Weights of a small image embedding model: patch size [4, 4].
Rows from block 5, named by matrix and row number. Rows with one number belong to one neuron. Each number is 128 + 24 x the weight over its row's rms, rounded and kept within 0 to 255. All counts start at 0. Numbers have three digits each. After the name is the row's rms in percent of the matrix's.
# fc1: MLP up (model.blocks.5.mlp.fc1.weight, 384x192), inputs 0-191
# fc2: MLP down (model.blocks.5.mlp.fc2.weight, 192x384, transposed), outputs 0-191
fc1.185 103:147122125112096136120146129131092168096161101115160115081092113099149172116117100123149125130111100119154148151146119121167121152139126150118111119145114115159120131155123134130104146105117167136147108182146100095144183122149145144115127122092149121115154108137171158104103110121112112129114090113148154147142141142111122140133121145126094177140117173136138113121169149137111139133144085119158143111072117143076087129177084111116076149085153141099110105149100161127156176120088136142115176077156112136141160143103147115131131100110094156130142115118078111092120142117099129138
fc2.185 100:155107102154094164106131157130123110133145128139110077124135064122096090143102163108101177096141099130117142106128114165105135142104093131113158134122143123138150138132128123129126122147148164093122159119133134131103116154132089121111107134190110128143140132112123134154170137140131133108146160145163127133178113101146099156162135096095107130103152107159126128149151102073079081176120092079096125175120177145146107179124132148150167111138107132096103162107115104112122154138141183144128091140106112099129169126109143139151124126100119131115119137083117109140099134127140146114
fc1.186 101:166127075124111103114110141119148140073097167125151109093121143146159141181118068114137120111121133094166138127139148172124118108097155193125166104132114125137147149113159150113176117129166110143141160131143132087092127117116124127162140140128134116123149129152121110128102092128133121123134095169134139153098110120096121115144114131149120162127135169143112155135129152132118147114163125096146115125105123155134133087184067095131145126087132173108098134129134103127145120104187121087072166142126145131117132141137140152109109127090119103048115132116152146145121132149145103137
fc2.186 105:130103114144073120117084141164130128134129132087113125166127129135105156110133173148157179186134094107095134099158134111089109120145108093130136166123138095155134102130144104118132135098117087136126141159162154144090168100159160092084150142122175131138127127107122141129134145126134150142148099148125134137138123083122108092171145148129126166163121127101149105110140146120112122122105116114157141112133145170107073179127156177092100125141123158104094074113120150153129112101120139138138167134109154128137182117110136132133122080082132128101115127173102129135153124166146123120
fc1.187 099:162135129139134171133151142098085118129133137124157140139127113117111202153130119123121133124161123108138130156167153145111111128138167117130083127105093101185101092132118120133139116102159161120145076180138099079133143161118113130139136111136131103134179141156155121112119128150086135153114119143125128117131104084078113108101094168122124093126157133126133138116155114169144099094146131154140113082095124155136115143145157099115154151128137116128105129105113113145153105107156135106134171095080075081088136203154168122106120100122121141110143134142119090113124123154129140117
fc2.187 098:191174161138130101114149134099137100115130104109156152109079090177162160129141156136079114125167126152143146142072121158117145086135135103115161081153107126103091103177098144086122146116122104151155098133124126143121132115143143148106162130117169140131110081107129134133108149086109130144174144145119111127142143134140113104144122122141123143152097092104123104129158119144155150121110135113127160078167113099151125129106127119158123086130135091123120188157156154117125137106120096065130115118162115117133081117104124132108131153145159116104113146120093118123170125099136140100
fc1.188 107:132158114110149117118104095135131088114109164109143122127126113149147120178110130182127166141112132150111143163151199129089146124092117140136109143167154147091165110150141135145134135119149146153138126101110131150121146146106121146138095088115103125148112152165117122100140127101110124116128137129135109111149103168129134086157088123126116098135185111148125110122125124164153135119106135142168131146095099070146157140160133117087163082125095143120172125157117153152143165123104109137137144135168143142139126109101067083132134137115076091130120099119120159175154183167119112128
fc2.188 111:126138118144122102136093120130105130137082137115097168136133129134158167117176131133098111136151170126099160092108097143150132119150140131110092123088131122104105117119103085142136127155171152173118107162117153144087158126158128153128135136114081144106103144103098160127132119174134131095084120127145170148146094154118118149082130136116068155146044095090149113139116107103130092124158123126075129128141167178138140114118143112119141150123153115170127107113143149136110087152123134136175131136127125124166141108133126130119125123136172123089128108139142187151107100115122101141
fc1.189 098:137138158121064129114131143132141109141105133130152133139111135177150084154118115075186112193112147126157127164106149074151121168141170072143078121111191130115135131115152109134142127086180127135145139150106128137134119115147125125112134092147114102115164112154167125150119153117105131150173126122123121163145135150147112179145138091133106111115093157150124107143112157136138133138122094142131103120163136153156132129142127136107146092133113128110123136131118100184083167145140076139126154134111119148156112097128138127067125144143117105142165145152111115103118111115119084133
fc2.189 089:107168145130103159140113124129139147053132145154136140135136155150119154122108140176122143093140125111128135130148163108108115134111154153133180127142122133117096157120105125183099118139110128124174125163122156115165092080128120124164149133146136150109131108152145090136095125123170112146141148140122128172139103122111160146135137118092161129118162120130124145159114113123164157124144101108091119195129111166116124152101131125170166192180138112131113155096096152116140131145144135071119116141098153092107131150141138144133153109101102151134112112140140079063094115121128130092
fc1.190 105:123140134101135106175162149148168079115156117080149153111081150127168121128117149114115154174114103105116133102100126110146120127146154101084126118114149133119154118145111143095119172141154116159121086102088132105127127091123103140119121120099117121116141176129129150122151167164116110146149139104111119146123137162073123117113139152174061161140100125052109114094141153100138093099115120118115177124156097151132134151106111159117153164095142127109132142105126121140137150127141154163148131165114131158123106091140136108111133122167075139155137174082128115136119123120138115140
fc2.190 103:158167193095141137132103106116152154095142126163126145137121129121141156185133101075111114147134138104111151173107145143141162130147168122115118105088107117163141106130120109155139136120150082147095070138135103135128150153151109096102183133150102103106105103160169128128118111134091094136089136139121111119181114118145146130120122102103132081128160153112133127155127144097163101147122140151095091117097153129121095136142134130131141100172138111157100131137102115153124093114139124115089094125126093084111111147133148135154105089089125140133188107107121159159144120157132100124
fc1.191 093:102153102116126110082118108135098086105128164114178133129110104159118114113117110150118118138174135114127165151141118149155110104166137118131133133073107140148130089160155048132162146094144151158103168087139117118096120134105184149144097137145089133117083166115147108078101152116139095164114144116162129132094107101109148109135114162154108141148150188118119139130153155113132148166088115130130138092146119111115124104137115142103111123165158118089128171127128110097103107118116086081150123111149141147181147138134157123121137140112130140133113103145112125116154141112135102108
fc2.191 100:126105144109142096125181151122194146148133110142117125128150140119099101103129117140143157120088163202176126138148109108066170106125122146144100115109144141090162134174093129180156139133145065096137114089120148151121141151119122101106104125093168108128104111118144121136142167146124113114142131116130142119128135134091088133132143134142108120128094105100132147154115079119106097143182134082124156062118107146150173094130139133134130117122127119129133121112142129140138123155132102158134111113063128116091160103139108131145115092144157177145116121130125124124142133162117142110
fc1.193 105:088126112168140139138140181116151121148124104148104198133125110156155094116127112126096108091126127098109119146138124126160134163132158155148120122135182136138090187167124143151107160130109131113107160158137145106145117095180073160108124152112102130099108104135155129092148112146092168126131123116106145123166133145139150101163141102133119133108169145111106113076133143115153137102121109108097101126096125117139114102150137132136106130116149118151101110133104155145104152170119145153134114156150124145142150131056066144146117151135107127131147098145068138120117136101082112153
fc2.193 103:117182145123131084126122130097133162092153184119162115118127133130124112173163133136119104085166115122117102141099144064093151141104125201120145143106140124122157105093133128117143139134096127125153150140146143146148098103098154099099118121121117124124124160130114136133136119138153151126118127183118150129126146141122125152090128094118106122101127108153137139132118089119134114172105171088099166084124110102180117130124133114186095129145126127129164107136193146118081117112148100157155097163119162119141114140147167186155150120134153144133117125096171160124116127130107122113
fc1.194 097:156127125146139098157143106109129130122139119103153137139100132085103117114154110149135128148109151121090140181120111128123145152088110122115086156153120159118155180170121109086132151123148164171150134104127097153113111166142149142096154068103129116127128124141109121121155134106109102157084139138147096120168196159100109104168159180135110141110104109100091174124146161162126137128096123133138146132147148109111138098141113113147130111084145100135108122114166169164124109149129106147100110149092129148109151161137114103167127126094141080108148111144162104092144106116163143132
fc2.194 105:136159118151114070130116172155106133137128135117135087099099153110111105176147143138141110112149153106150109109138135155135102113081105107087136092161129058181151125110156102130120139165128115107148118152106114125133157121140114094149152130127117103156136120112137161122125128101142180072110159142120113118144122141120125113133152162104120098075155118143142168115153122121132119132157106094141120111132121103115156133111105170120183113148145127179114119129134113166111127129134127081141132185153166126102172124156116093088114149092127123143111088124175131142096139174121161121
fc1.195 099:124151092159152144157113121113119126117149128132135083150122125148150092157133137104161121138076113126173175136142110100127111147135100109117144103149141123100164130077122150145137144126116119102154126173124105121089097104123121182157146081144104122125084142172145157085145083110151103100117106140133158097146118187119116118159166087106144119133131120125180083128122172142123138087104138111156150131128128124189100129139129117170176163090138126129110138171143129125121149106103142128106126141117134076147125136100107116134120088139131117169103097115125115105123125101112086107
fc2.195 103:151111134129141138147151144133135110133117164117153121135154133130074110130108139133163104092135099125101051145124158128077108130126136138145129094131144106117154157143144094165114163108156183139156107147115151136115118117125163161151155111147111106123152150111163130106111112143144157106191173171107110150122144171128161133096140147104097109137083120103141139141140113139135140107123144145100141140111133154122129144129117143101100152090127107146108113136100136109094123159077121149109104119084090068123111117137076163142171087126136114145158143156082164127147143158167103134
fc1.197 103:126177092123096150143200135127095115105126095173162167121129125125113152133137118130165163081110096111117114099117159147135135108131171144185153128127112052164175120133163119090141134113124141145137126162075080088086110125147118123170145128132168153116108125128136097153140145126162103174094123111142131143115135140133144120086140114097162144149159162130139121145140146153126159105104098162179115121135097136131142154120106130144119114144135087108140111107157124130113180112133131107154105104126137148163146114152101105138120109140112116117143105101091106132114094139129130132
fc2.197 111:115153136143063108130148153129142147189103141150133145124093118109133130133099141100067074119121131128091149124123153102163108189120109149154120103145120163101133139116135110115139110166136105124137131093165132186130078105102147143132105123129121112155125132117159116093145112102162091131155156118141102132127120134145160144138143137091143129164143121165113126159162118151140140136126132131131121139162118127138114161141171135164098157146105115123097105100119175098102112138173137128130148202122131117150105166084102099129144118123176112145112090151087116169112128106093114122
fc1.198 107:094132116087148134164134131129135124156096078144148132140147180126098115134112132123103207148143125109181108131138176116151055156110160100087154160113079150146095131134153121160108175138129118113113110099109115110124123148146121146135151124142153112138110144118124139114132149118112091111111157118137154122121129123101121150107094136093141108061094133133140142169123155127108150108154090144109107137134091110100143124100098143133109162143125139124129153126129106176132111162122152137119144094137169093116152117124162164173115129147120116160136119082108098145112151132187154136
fc2.198 102:173145133152129173135095139115130150055130097130094099125100116103087161127124130100163124115124130134099109146144092143147104094104122144137101125129120123122140111095119130137187159112139131130133153132170147119137122108069158119132135114149191152122144133159086133132114094115153131108167133104096110123108110101143099117145127099170104087146097090133160129124139101177131138132162149141114107111074117134144105142125125154135120100126131103098121099120156097178158092119155153101138167125098107126156090156124108121095142113136136114135132108184166133109186113144147113149
fc1.199 089:133116149132134116078133144105149161177129136114137119109156166094186160127125153154120105116082138183134144103131119121091146105159109108088103148140149155101175103129099100090139106125134103110120133123155152131145119101103095111102099099166095133115116105167154184116112138111127101090142131151120122123096147158162137101121103127132154144118139172161129110101110124134142136067109144096158141146125090088149167104168112149145131108144116121100119149131106088140140144051110116119133147130129108099072112116113134115128113136133142123161140139128153109096151115102107087116
fc2.199 089:100149160145132102161119101165156104131131144125147073112133119099100101122147111122162101136112125131145126147154132140129106081103108122094111136101111147140148126133077135108178129118172133123160134140137158127149113132149116122140129149146121124128104122142122129184048130122130080191115122164121139132122075104076104129085118120112134101138105126099158158145103096075113102130093145112132131083094182128146111148106159091138156167158137126122100079123121183168155172130134118117131125107132129115123143117154168122121110115095130098120142153115119160156131131127111108142
fc1.200 095:113144151149119096185148140146118115094121125165139159124192146123144110148148159126130108104112104140099130154131117123138093159115170088129095147170138102140159119078124157124138115107091080090130142138142161089130105127151126119124131116144138086131141144104113132126100145100126122125150133110129125133161125175095100165119149163114166097122133140108143107108149125136074099130132129189119181141125129181147164150110153103119146094136099132136135118182112093106113128096092105115155159113133145093100123132159120162136146132182152076114128114133173148151135110110125124099
fc2.200 093:133173133137109113125140101106142152134079120064126095121178149144141132058121097135120123101083120131165155109118121124103157135120122102149140093130134109140129161143141139135142097169117119131158128114122094136112142131101124109117147117109141155169138109161140134122137129179158120130117109130127132127163100105084089147145167131103104135119153126167170114111145060069109105129138115128120127155110117107167132083115082154156101113059148128148134155140129074140146140131144151160122105105120146119072122117159119127090115122132150095164124086125152137136127092125145144133
fc1.201 105:122149151160106152169116161144122120108109165094092145121174111122159132157126112150140148098161122128155133107131160106117141167126107032140146122139128132149177145114115148155114162094080155139121138179091098101134141128106119113131103157148149146090114155097120141139118084101081095155131144146128163139147135133142128119091141108132147129125168159126096132167119129119169169081119149140133150140128155120135130110143149121142095138127128126121127134068122166143098101117125118073108118126102156127166128135114121098164110089135114119146144159120132119113145129065139172117
fc2.201 106:116124124100125127133156125117156103124091137127115126149156134134072181135146112157096162155135197125162129133133157114117101139133117138116125136113161145135121149075182118152151113141115155094156095131093165154104129152102132094085124093112109106138105144093115162135122138100118082151124161143146114095116154141124117092124141101131156137130114115208119115122104159080147123110135131111101101090152154118123113058110116093132136122152113133140123132111116153110132133086121144131128104107082179167117091158131095089147125106145166118112135151106164127133127123152140130164
fc1.202 100:119107106119128132113116107118103157096115121111135109084148138122135157129121104142122131088132139114135121136136129112116137136143124155147091112110142079124165175106150100154090110116110119130085161149160117126107118084160125115117125143133120109132137114154102136122146122072150140084125124134143062111136127155138111070139173171141140172163123134097108125116125155147130186118120095187132127188145129099147102121166130143102157120122138159160158161160095139087109139106117135164138145103145087126117119153144138170157089085145156113065126151133136146137143112153086116146
fc2.202 103:084153157132168162088107143147105094117142069119115160147152111137145143135130135165165146107124155146089111144119105074151170086153119166105153135142114106152127104143104150137100097103094118109136120149137097125128184147069121089120128160129174149113146132119134145140126122063094150092141146120128167090114162126086121126114147104121171126104130141107136087095153127144095117103115101142128137099132135137110131125150130127104174163135100170127147140113122166126129117135106137153153135127113141119116140116146158160154140076098111105162104135126143155091118111104083124109
fc1.203 102:119114118133154143127122136117142182097111124116119101132113142105125147169096120129135074113089073170088109140097155123130127139159141141162091150139123129134141147143112106138131103089093118131150163109109116129168145167098124104186125103113093163121146083124069118147093111138139059133137141109152130124118141165151159123132163121111093135145139108159135099156143146107144145123114104101146109159124109172129116117191123113110139150144129150124089136112083130147109130124098094139084079144093140108099129130143122190128137092082112094119136151134127122126100130125127141161
fc2.203 100:165114129133126085117154100121148176124086114102152147150173105145114128114132142059152112118141108163159107134121153124176131104115114138112171111133114147126109119158111079135121115158153111091188158099164155128129140138151151113102143134113098159117140109106109147131133160127167111175106105134155086098135169140123088082150101117149136117118152150157133121117141136144128099078118109089127154108076163123148170115158111115106151112157144124156128137132113136143091119135106116116142175114104114095150080148151136120161102084131150100130100150143121135137170121127129118090