config.yaml
model: "image embedding model"
rotation_deg: 5
targets: ["species"]
norm_position: "pre"
mlp_ratio: 2
layers: 10
width: 192
optimizer: "soap"
epochs: 25.6
Rows from block 2 of a small image embedding model, named by matrix and row number. Rows with one number belong to one neuron. Each number is 50 + 15 x the weight over its row's rms, rounded and kept within 0 to 99. All counts start at 0.
After each neuron's rows are labels from the 100 images, of 14848, where the neuron reaches its highest value: "top examples" is what is common among them. Only what is clearly more common there than usual is listed. The data: photos of plants, animals and fungi (iNaturalist).
# fc1: MLP up (model.blocks.2.mlp.fc1.weight, 384x192), inputs 0-95
# fc2: MLP down (model.blocks.2.mlp.fc2.weight, 192x384, transposed), outputs 0-95

fc1.91:52 25 42 58 71 38 29 53 32 40 64 59 38 63 42 58 42 48 78 47 74 64 39 69 99 66 64 34 36 54 36 43 36 30 49 45 49 64 42 37 61 33 45 36 36 29 71 62 62 51 61 62 25 48 51 73 59 64 55 73 32 50 52 52 53 50 23 28 57 33 23 74 59 65 67 50 51 39 42 76 31 68 52 51 51 43 41 41 54 17 32 15 42 48 49 47
fc2.91:67 37 78 40 43 58 65 35 66 49 49 47 38 53 71 67 29 55 67 68 41 63 49 26 48 31 47 52 20 47 47 28 25 30 13 38 49 15 47 26 67 60 69 56 78 67 52 37 35 43 43 59 38 46 52 57 34 56 75 19 63 51 15 52 35 57 38 57 55 58 48 69 55 46 34 66 57 43 46 52 64 29 64 76 64 40 63 46 51 83 59 50 41 71 54 55
top examples: phylum Arthropoda; class Insecta; order Odonata

fc1.354:46 54 54 42 26 32 53 55 53 19 56 48 57 56 63 56 65 40 61 67 50 74 64 45 15 66 40 31 56 63 49 52 53 49 47 51 82 60 44 46 47 28 59 71 23 49 69 34 34 54 45 52 46 67 58 42 68 25 84 79 42 60 40 76 51 45 44 27 59 43 52 46 61 46 39 22 38 63 60 62 66 28 76 47 26 53 47 44 25 65 41 52 39 54 73 54
fc2.354:46 53 24 43 78 73 46 33 49 65 39 38 40 76 49 54 25 50 70 35 64 46 58 45 85 51 54 47 50 17 29 67 59 62 49 46 41 68 60 43 42 76 42 44 46 42 33 69 58 23 58 35 45 28 42 40 44 73 29 12 45 20 60 57 66 53 72 57 42 58 46 41 30 53 70 83 51 61 57 56 31 52 20 49 59 71 48 67 70 53 67 47 40 57 36 50
top examples: class Insecta; phylum Arthropoda; order Lepidoptera; family: Nymphalidae

fc1.319:28 56 39 41 59 44 72 53 33 73 42 39 42 55 26 52 73 41 68 49 38 66 50 43 67 50 40 65 62 69 42 48 67 45 74 54 46 44 50 49 54 71 77 54 59 49 45 24 54 59 53 52 54 37 81 43 55 52 33 60 81 26 22 51 44 69 48 30 60 53 35 51 41 50 54 42 39 73 29 14 72 36 45 52 57 57 48 49 33 57 70 59 25 17 37 68
fc2.319:77 71 46 71 46 57 48 46 67 34 60 49 57 50 67 50 30 24 63 56 25 52 15 59 64 43 71 60 47 52 70 54 67 56 42 33 42 53 51 53 51 79 61 56 39 52 34 19 52 52 51 59 28 62 74 48 83 57 48 40 35 61 73 51 31 52 45 58 61 54 47 66 26 20 55 61 55 69 78 54 57 68 49 68 45 61 51 22 32 31 46 42 41 30 54 41
top examples: phylum Arthropoda; class Insecta; order Diptera; family: Syrphidae

fc1.171:81 45 78 53 50 40 55 70 31 36 42 45 56 57 77 47 71 61 48 66 56 55 47 59 62 43 58 47 58 72 62 25 37 43 51 56 50 50 55 78 55 66 34 40 48 40 48 70 46 44 71 66 38 20 34 12 56 47 44 39 31 51 65 53 57 29 45 24 53 47 70 69 71 62 45 71 53 48 56 53 24 43 76 40 68 43 56 50 44 46 42 42 57 26 68 45
fc2.171:54 37 35 47 41 42 41 34 31 26 38 51 35 40 51 31 26 36 87 18 49 38 18 32 45 23 44 46 32 17 56 75 26 69 65 73 36 56 58 53 65 61 51 66 87 29 54 38 39 36 27 31 55 67 65 81 54 83 56 54 55 63 60 34 48 47 53 25 40 50 47 36 54 53 47 69 43 38 45 40 40 32 27 74 58 62 45 48 36 59 48 24 37 45 67 76
top examples: phylum Arthropoda; class Insecta; order Lepidoptera

fc1.56:57 63 60 89 51 81 43 51 20 56 65 79 62 54 69 43 55 54 52 51 18 49 34 47 51 61 82 30 64 21 33 74 62 45 67 46 62 21 48 66 71 55 22 69 46 80 46 66 74 57 46 44 63 22 43 78 46 37 86 55 51 47 58 47 24 67 54 45 46 41 38 59 49 04 28 36 44 52 35 26 44 43 73 70 43 56 53 68 29 66 75 70 42 39 72 40
fc2.56:44 60 36 36 44 57 53 51 72 48 46 39 42 43 46 69 51 46 75 40 62 47 67 43 53 38 45 56 42 32 51 44 55 57 22 49 34 74 40 46 53 53 66 53 81 48 47 37 24 79 22 46 49 63 56 36 63 69 39 49 40 62 64 52 62 39 64 53 51 49 48 30 62 45 67 62 67 62 55 65 56 42 13 26 62 50 34 29 51 24 40 22 51 60 34 49
top examples: order Lepidoptera

fc1.301:51 71 61 58 51 48 55 44 52 54 62 62 55 37 58 56 47 54 63 35 59 51 52 55 49 49 44 58 50 65 67 69 56 59 76 51 57 65 57 43 28 52 49 42 27 62 46 50 70 60 62 24 44 50 42 44 17 52 69 47 28 48 68 54 27 62 47 77 46 31 77 37 61 52 60 36 74 55 70 48 96 30 62 45 42 56 29 52 68 40 54 73 45 34 40 27
fc2.301:46 58 50 78 59 41 28 74 22 64 46 59 70 67 64 45 68 44 51 49 79 45 67 61 60 31 39 55 65 25 42 66 46 57 68 67 38 62 43 59 47 36 36 48 28 14 53 50 36 55 60 44 52 61 50 18 62 43 63 30 66 50 70 53 69 57 43 14 59 55 67 29 40 49 47 42 19 56 60 43 28 71 31 45 40 49 12 74 70 49 68 46 65 58 53 36
top examples: class Insecta; phylum Arthropoda

fc1.109:12 60 58 43 65 30 34 66 47 61 42 60 55 23 85 56 78 67 60 48 42 52 34 44 50 51 39 79 56 80 46 37 47 49 55 72 36 55 66 17 62 41 46 46 58 50 60 50 65 48 53 26 43 59 33 60 16 45 54 72 37 39 57 53 59 47 62 63 46 64 67 41 67 58 58 29 52 56 45 58 54 17 60 36 58 40 58 73 22 31 25 21 53 26 69 52
fc2.109:42 73 63 66 58 44 65 76 56 40 74 39 51 53 15 57 60 64 28 66 22 58 52 81 43 52 60 14 10 37 34 58 49 36 47 35 67 47 49 52 47 51 45 53 44 49 46 60 61 65 46 76 67 35 56 43 52 51 51 37 83 48 77 29 31 52 34 50 76 33 67 61 59 44 25 37 54 68 34 51 50 53 31 61 37 87 48 21 41 63 64 61 56 28 40 61
top examples: class Insecta; phylum Arthropoda

fc1.316:41 39 45 57 45 69 42 44 48 51 47 63 09 37 33 69 39 61 43 61 59 38 15 36 45 60 57 55 60 26 48 49 37 41 74 59 56 55 62 33 58 50 64 58 48 61 57 60 53 57 40 55 48 33 56 53 42 40 36 62 69 45 47 69 44 22 41 37 17 63 36 56 33 67 74 51 15 46 39 28 16 43 57 54 21 64 51 66 38 35 75 68 71 62 46 28
fc2.316:60 74 45 35 41 42 29 29 31 54 41 33 41 38 63 34 84 46 57 69 40 67 46 65 48 62 62 29 50 72 44 67 57 34 44 37 37 41 26 73 48 40 77 57 48 16 38 61 32 36 64 65 46 56 41 32 41 72 60 81 59 06 36 27 37 47 68 22 25 42 67 34 56 52 31 52 37 56 57 43 39 34 64 35 42 32 51 72 54 25 21 35 52 75 39 57
top examples: order Lepidoptera

fc1.104:36 51 66 21 27 82 57 75 34 66 40 76 65 40 61 39 60 51 49 62 44 48 53 49 38 63 43 57 49 70 48 54 52 40 62 40 47 35 34 53 54 23 46 56 69 65 53 62 51 62 56 41 64 45 63 48 70 41 26 53 54 48 33 27 32 34 53 44 60 39 66 55 17 55 57 39 53 71 36 55 58 58 34 45 49 30 60 40 30 37 70 22 32 66 28 60
fc2.104:42 54 45 60 40 58 31 74 50 55 44 26 49 56 56 25 50 40 60 49 45 31 62 33 84 36 34 55 52 34 55 55 62 27 26 48 36 27 53 33 56 65 13 43 40 99 33 70 62 52 67 55 58 51 38 65 51 59 36 53 78 46 45 30 79 33 51 55 62 34 66 38 56 51 57 55 57 24 31 30 54 46 61 90 46 46 63 46 45 55 69 63 55 74 50 47
top examples: class Insecta; phylum Arthropoda

fc1.71:36 53 33 46 67 39 65 64 47 82 59 65 56 53 70 67 45 59 38 58 52 64 52 61 34 14 49 38 54 61 37 39 48 04 50 36 81 76 37 53 38 43 77 66 51 49 70 53 38 44 73 56 71 48 45 79 40 60 40 69 58 50 62 25 56 68 46 63 33 55 30 53 50 38 35 54 39 31 38 59 38 26 42 46 51 69 42 45 68 69 55 58 65 50 45 73
fc2.71:36 38 49 37 35 61 73 83 56 80 33 64 60 52 26 45 66 53 86 13 50 48 52 22 50 81 38 31 63 67 39 47 11 56 32 46 27 58 62 60 49 64 44 35 49 50 65 58 53 81 54 32 39 85 55 57 73 36 22 70 61 62 53 66 20 67 77 75 45 59 61 40 45 67 34 60 61 57 36 32 53 17 57 48 74 53 50 43 53 53 65 28 42 44 45 73
top examples: class Insecta; phylum Arthropoda

fc1.306:52 37 67 53 14 38 16 41 43 47 50 73 56 48 58 53 42 71 49 70 52 65 53 45 53 39 55 85 52 55 60 68 47 56 39 65 52 40 48 77 63 49 70 58 42 42 74 43 67 36 66 61 17 39 30 46 43 41 20 59 46 47 76 52 78 42 62 36 36 70 62 53 66 62 56 64 36 52 42 46 32 38 35 31 64 68 39 63 56 44 45 44 65 37 50 78
fc2.306:64 67 46 62 26 32 73 37 40 44 84 26 61 64 45 39 56 26 81 46 50 29 22 77 40 55 65 70 67 47 79 55 78 16 52 43 29 60 24 24 40 53 45 48 57 44 36 56 33 68 57 71 61 82 69 46 26 40 61 49 52 24 44 57 50 17 46 62 65 48 45 39 20 26 44 36 53 56 41 50 50 67 23 52 57 47 54 47 28 49 63 45 41 42 72 61
top examples: order Lepidoptera

fc1.355:60 45 68 50 63 61 45 51 60 31 72 67 49 57 46 65 43 59 51 78 38 35 17 42 44 21 44 47 56 37 35 46 34 42 66 53 47 29 47 33 61 66 51 53 63 44 44 52 47 60 57 47 55 30 59 50 47 44 42 53 86 15 69 87 45 69 34 42 24 62 49 37 71 67 36 42 29 44 67 30 56 54 72 29 64 25 45 48 31 64 41 55 74 43 61 46
fc2.355:42 51 54 44 47 32 28 47 19 72 38 33 48 59 57 35 43 30 55 29 76 53 68 59 67 80 61 33 51 27 55 68 71 44 29 53 66 92 49 49 37 44 48 39 42 45 65 52 63 63 60 31 33 49 54 38 53 65 64 69 20 82 31 16 64 55 74 39 57 51 60 43 37 58 67 52 54 45 45 43 50 57 24 56 43 96 49 62 51 59 48 49 40 45 28 56
top examples: class Insecta; phylum Arthropoda; order Lepidoptera

fc1.114:46 41 58 62 74 67 27 59 70 46 34 35 78 79 40 77 55 40 79 43 56 51 52 45 46 59 72 39 60 52 53 68 52 44 44 68 54 62 60 35 51 39 47 58 50 56 21 48 63 64 36 42 66 41 57 60 28 57 36 67 23 43 50 47 14 49 64 57 47 80 54 35 40 62 51 19 48 36 74 56 46 57 24 41 43 53 45 61 74 47 44 60 32 44 30 62
fc2.114:36 57 69 61 51 72 51 41 44 35 60 29 34 46 51 29 75 55 32 48 51 46 50 26 82 56 35 67 66 33 38 45 63 32 53 55 56 42 36 44 39 49 34 60 51 06 34 37 41 31 67 54 48 70 31 30 53 51 67 58 64 57 41 40 64 92 60 42 54 41 55 54 37 76 39 81 63 58 36 45 62 23 99 61 33 65 59 13 25 47 50 30 38 66 41 60
top examples: phylum Arthropoda

fc1.138:43 55 47 37 60 29 43 41 39 66 46 43 46 51 39 53 52 80 45 55 62 58 33 71 64 42 30 72 49 52 62 54 51 42 28 29 74 50 41 54 50 47 55 61 42 77 58 73 59 38 43 68 28 64 38 61 49 34 64 25 56 43 52 64 63 30 36 45 83 40 30 60 36 68 20 65 47 63 38 49 60 27 42 29 54 27 42 27 66 64 58 39 39 53 56 51
fc2.138:46 39 69 45 14 63 46 75 35 34 45 38 51 48 84 36 51 40 76 37 41 58 56 59 40 61 50 40 47 59 23 50 39 31 44 44 52 73 38 48 58 45 76 39 60 49 74 67 56 61 72 42 21 76 40 35 63 52 44 39 50 31 50 41 51 77 46 52 38 57 36 35 47 12 42 22 59 50 73 83 70 59 40 42 53 52 45 38 22 70 36 70 60 15 49 43
top examples: phylum Arthropoda; class Insecta; order Lepidoptera

fc1.101:75 50 58 48 44 47 62 38 38 81 53 66 49 34 23 43 35 49 58 65 59 42 23 59 52 78 62 30 60 62 52 35 37 72 52 60 39 42 47 72 55 51 53 68 45 37 53 61 56 38 65 43 34 66 64 61 65 46 29 35 58 71 47 55 61 29 64 62 34 41 88 41 62 20 22 57 26 26 64 44 84 41 65 40 16 78 41 48 51 33 56 35 45 49 54 28
fc2.101:34 42 45 50 61 50 53 56 81 08 65 27 42 74 67 58 75 49 52 38 42 52 66 63 65 54 40 94 37 39 67 72 34 47 53 48 63 36 51 54 24 34 17 45 36 65 37 43 52 48 37 51 30 60 25 44 35 61 65 43 69 55 36 63 47 42 41 32 45 56 28 21 62 80 83 55 51 54 28 23 22 51 79 54 45 37 57 72 38 73 40 74 57 57 30 31
top examples: class Insecta; phylum Arthropoda; order Lepidoptera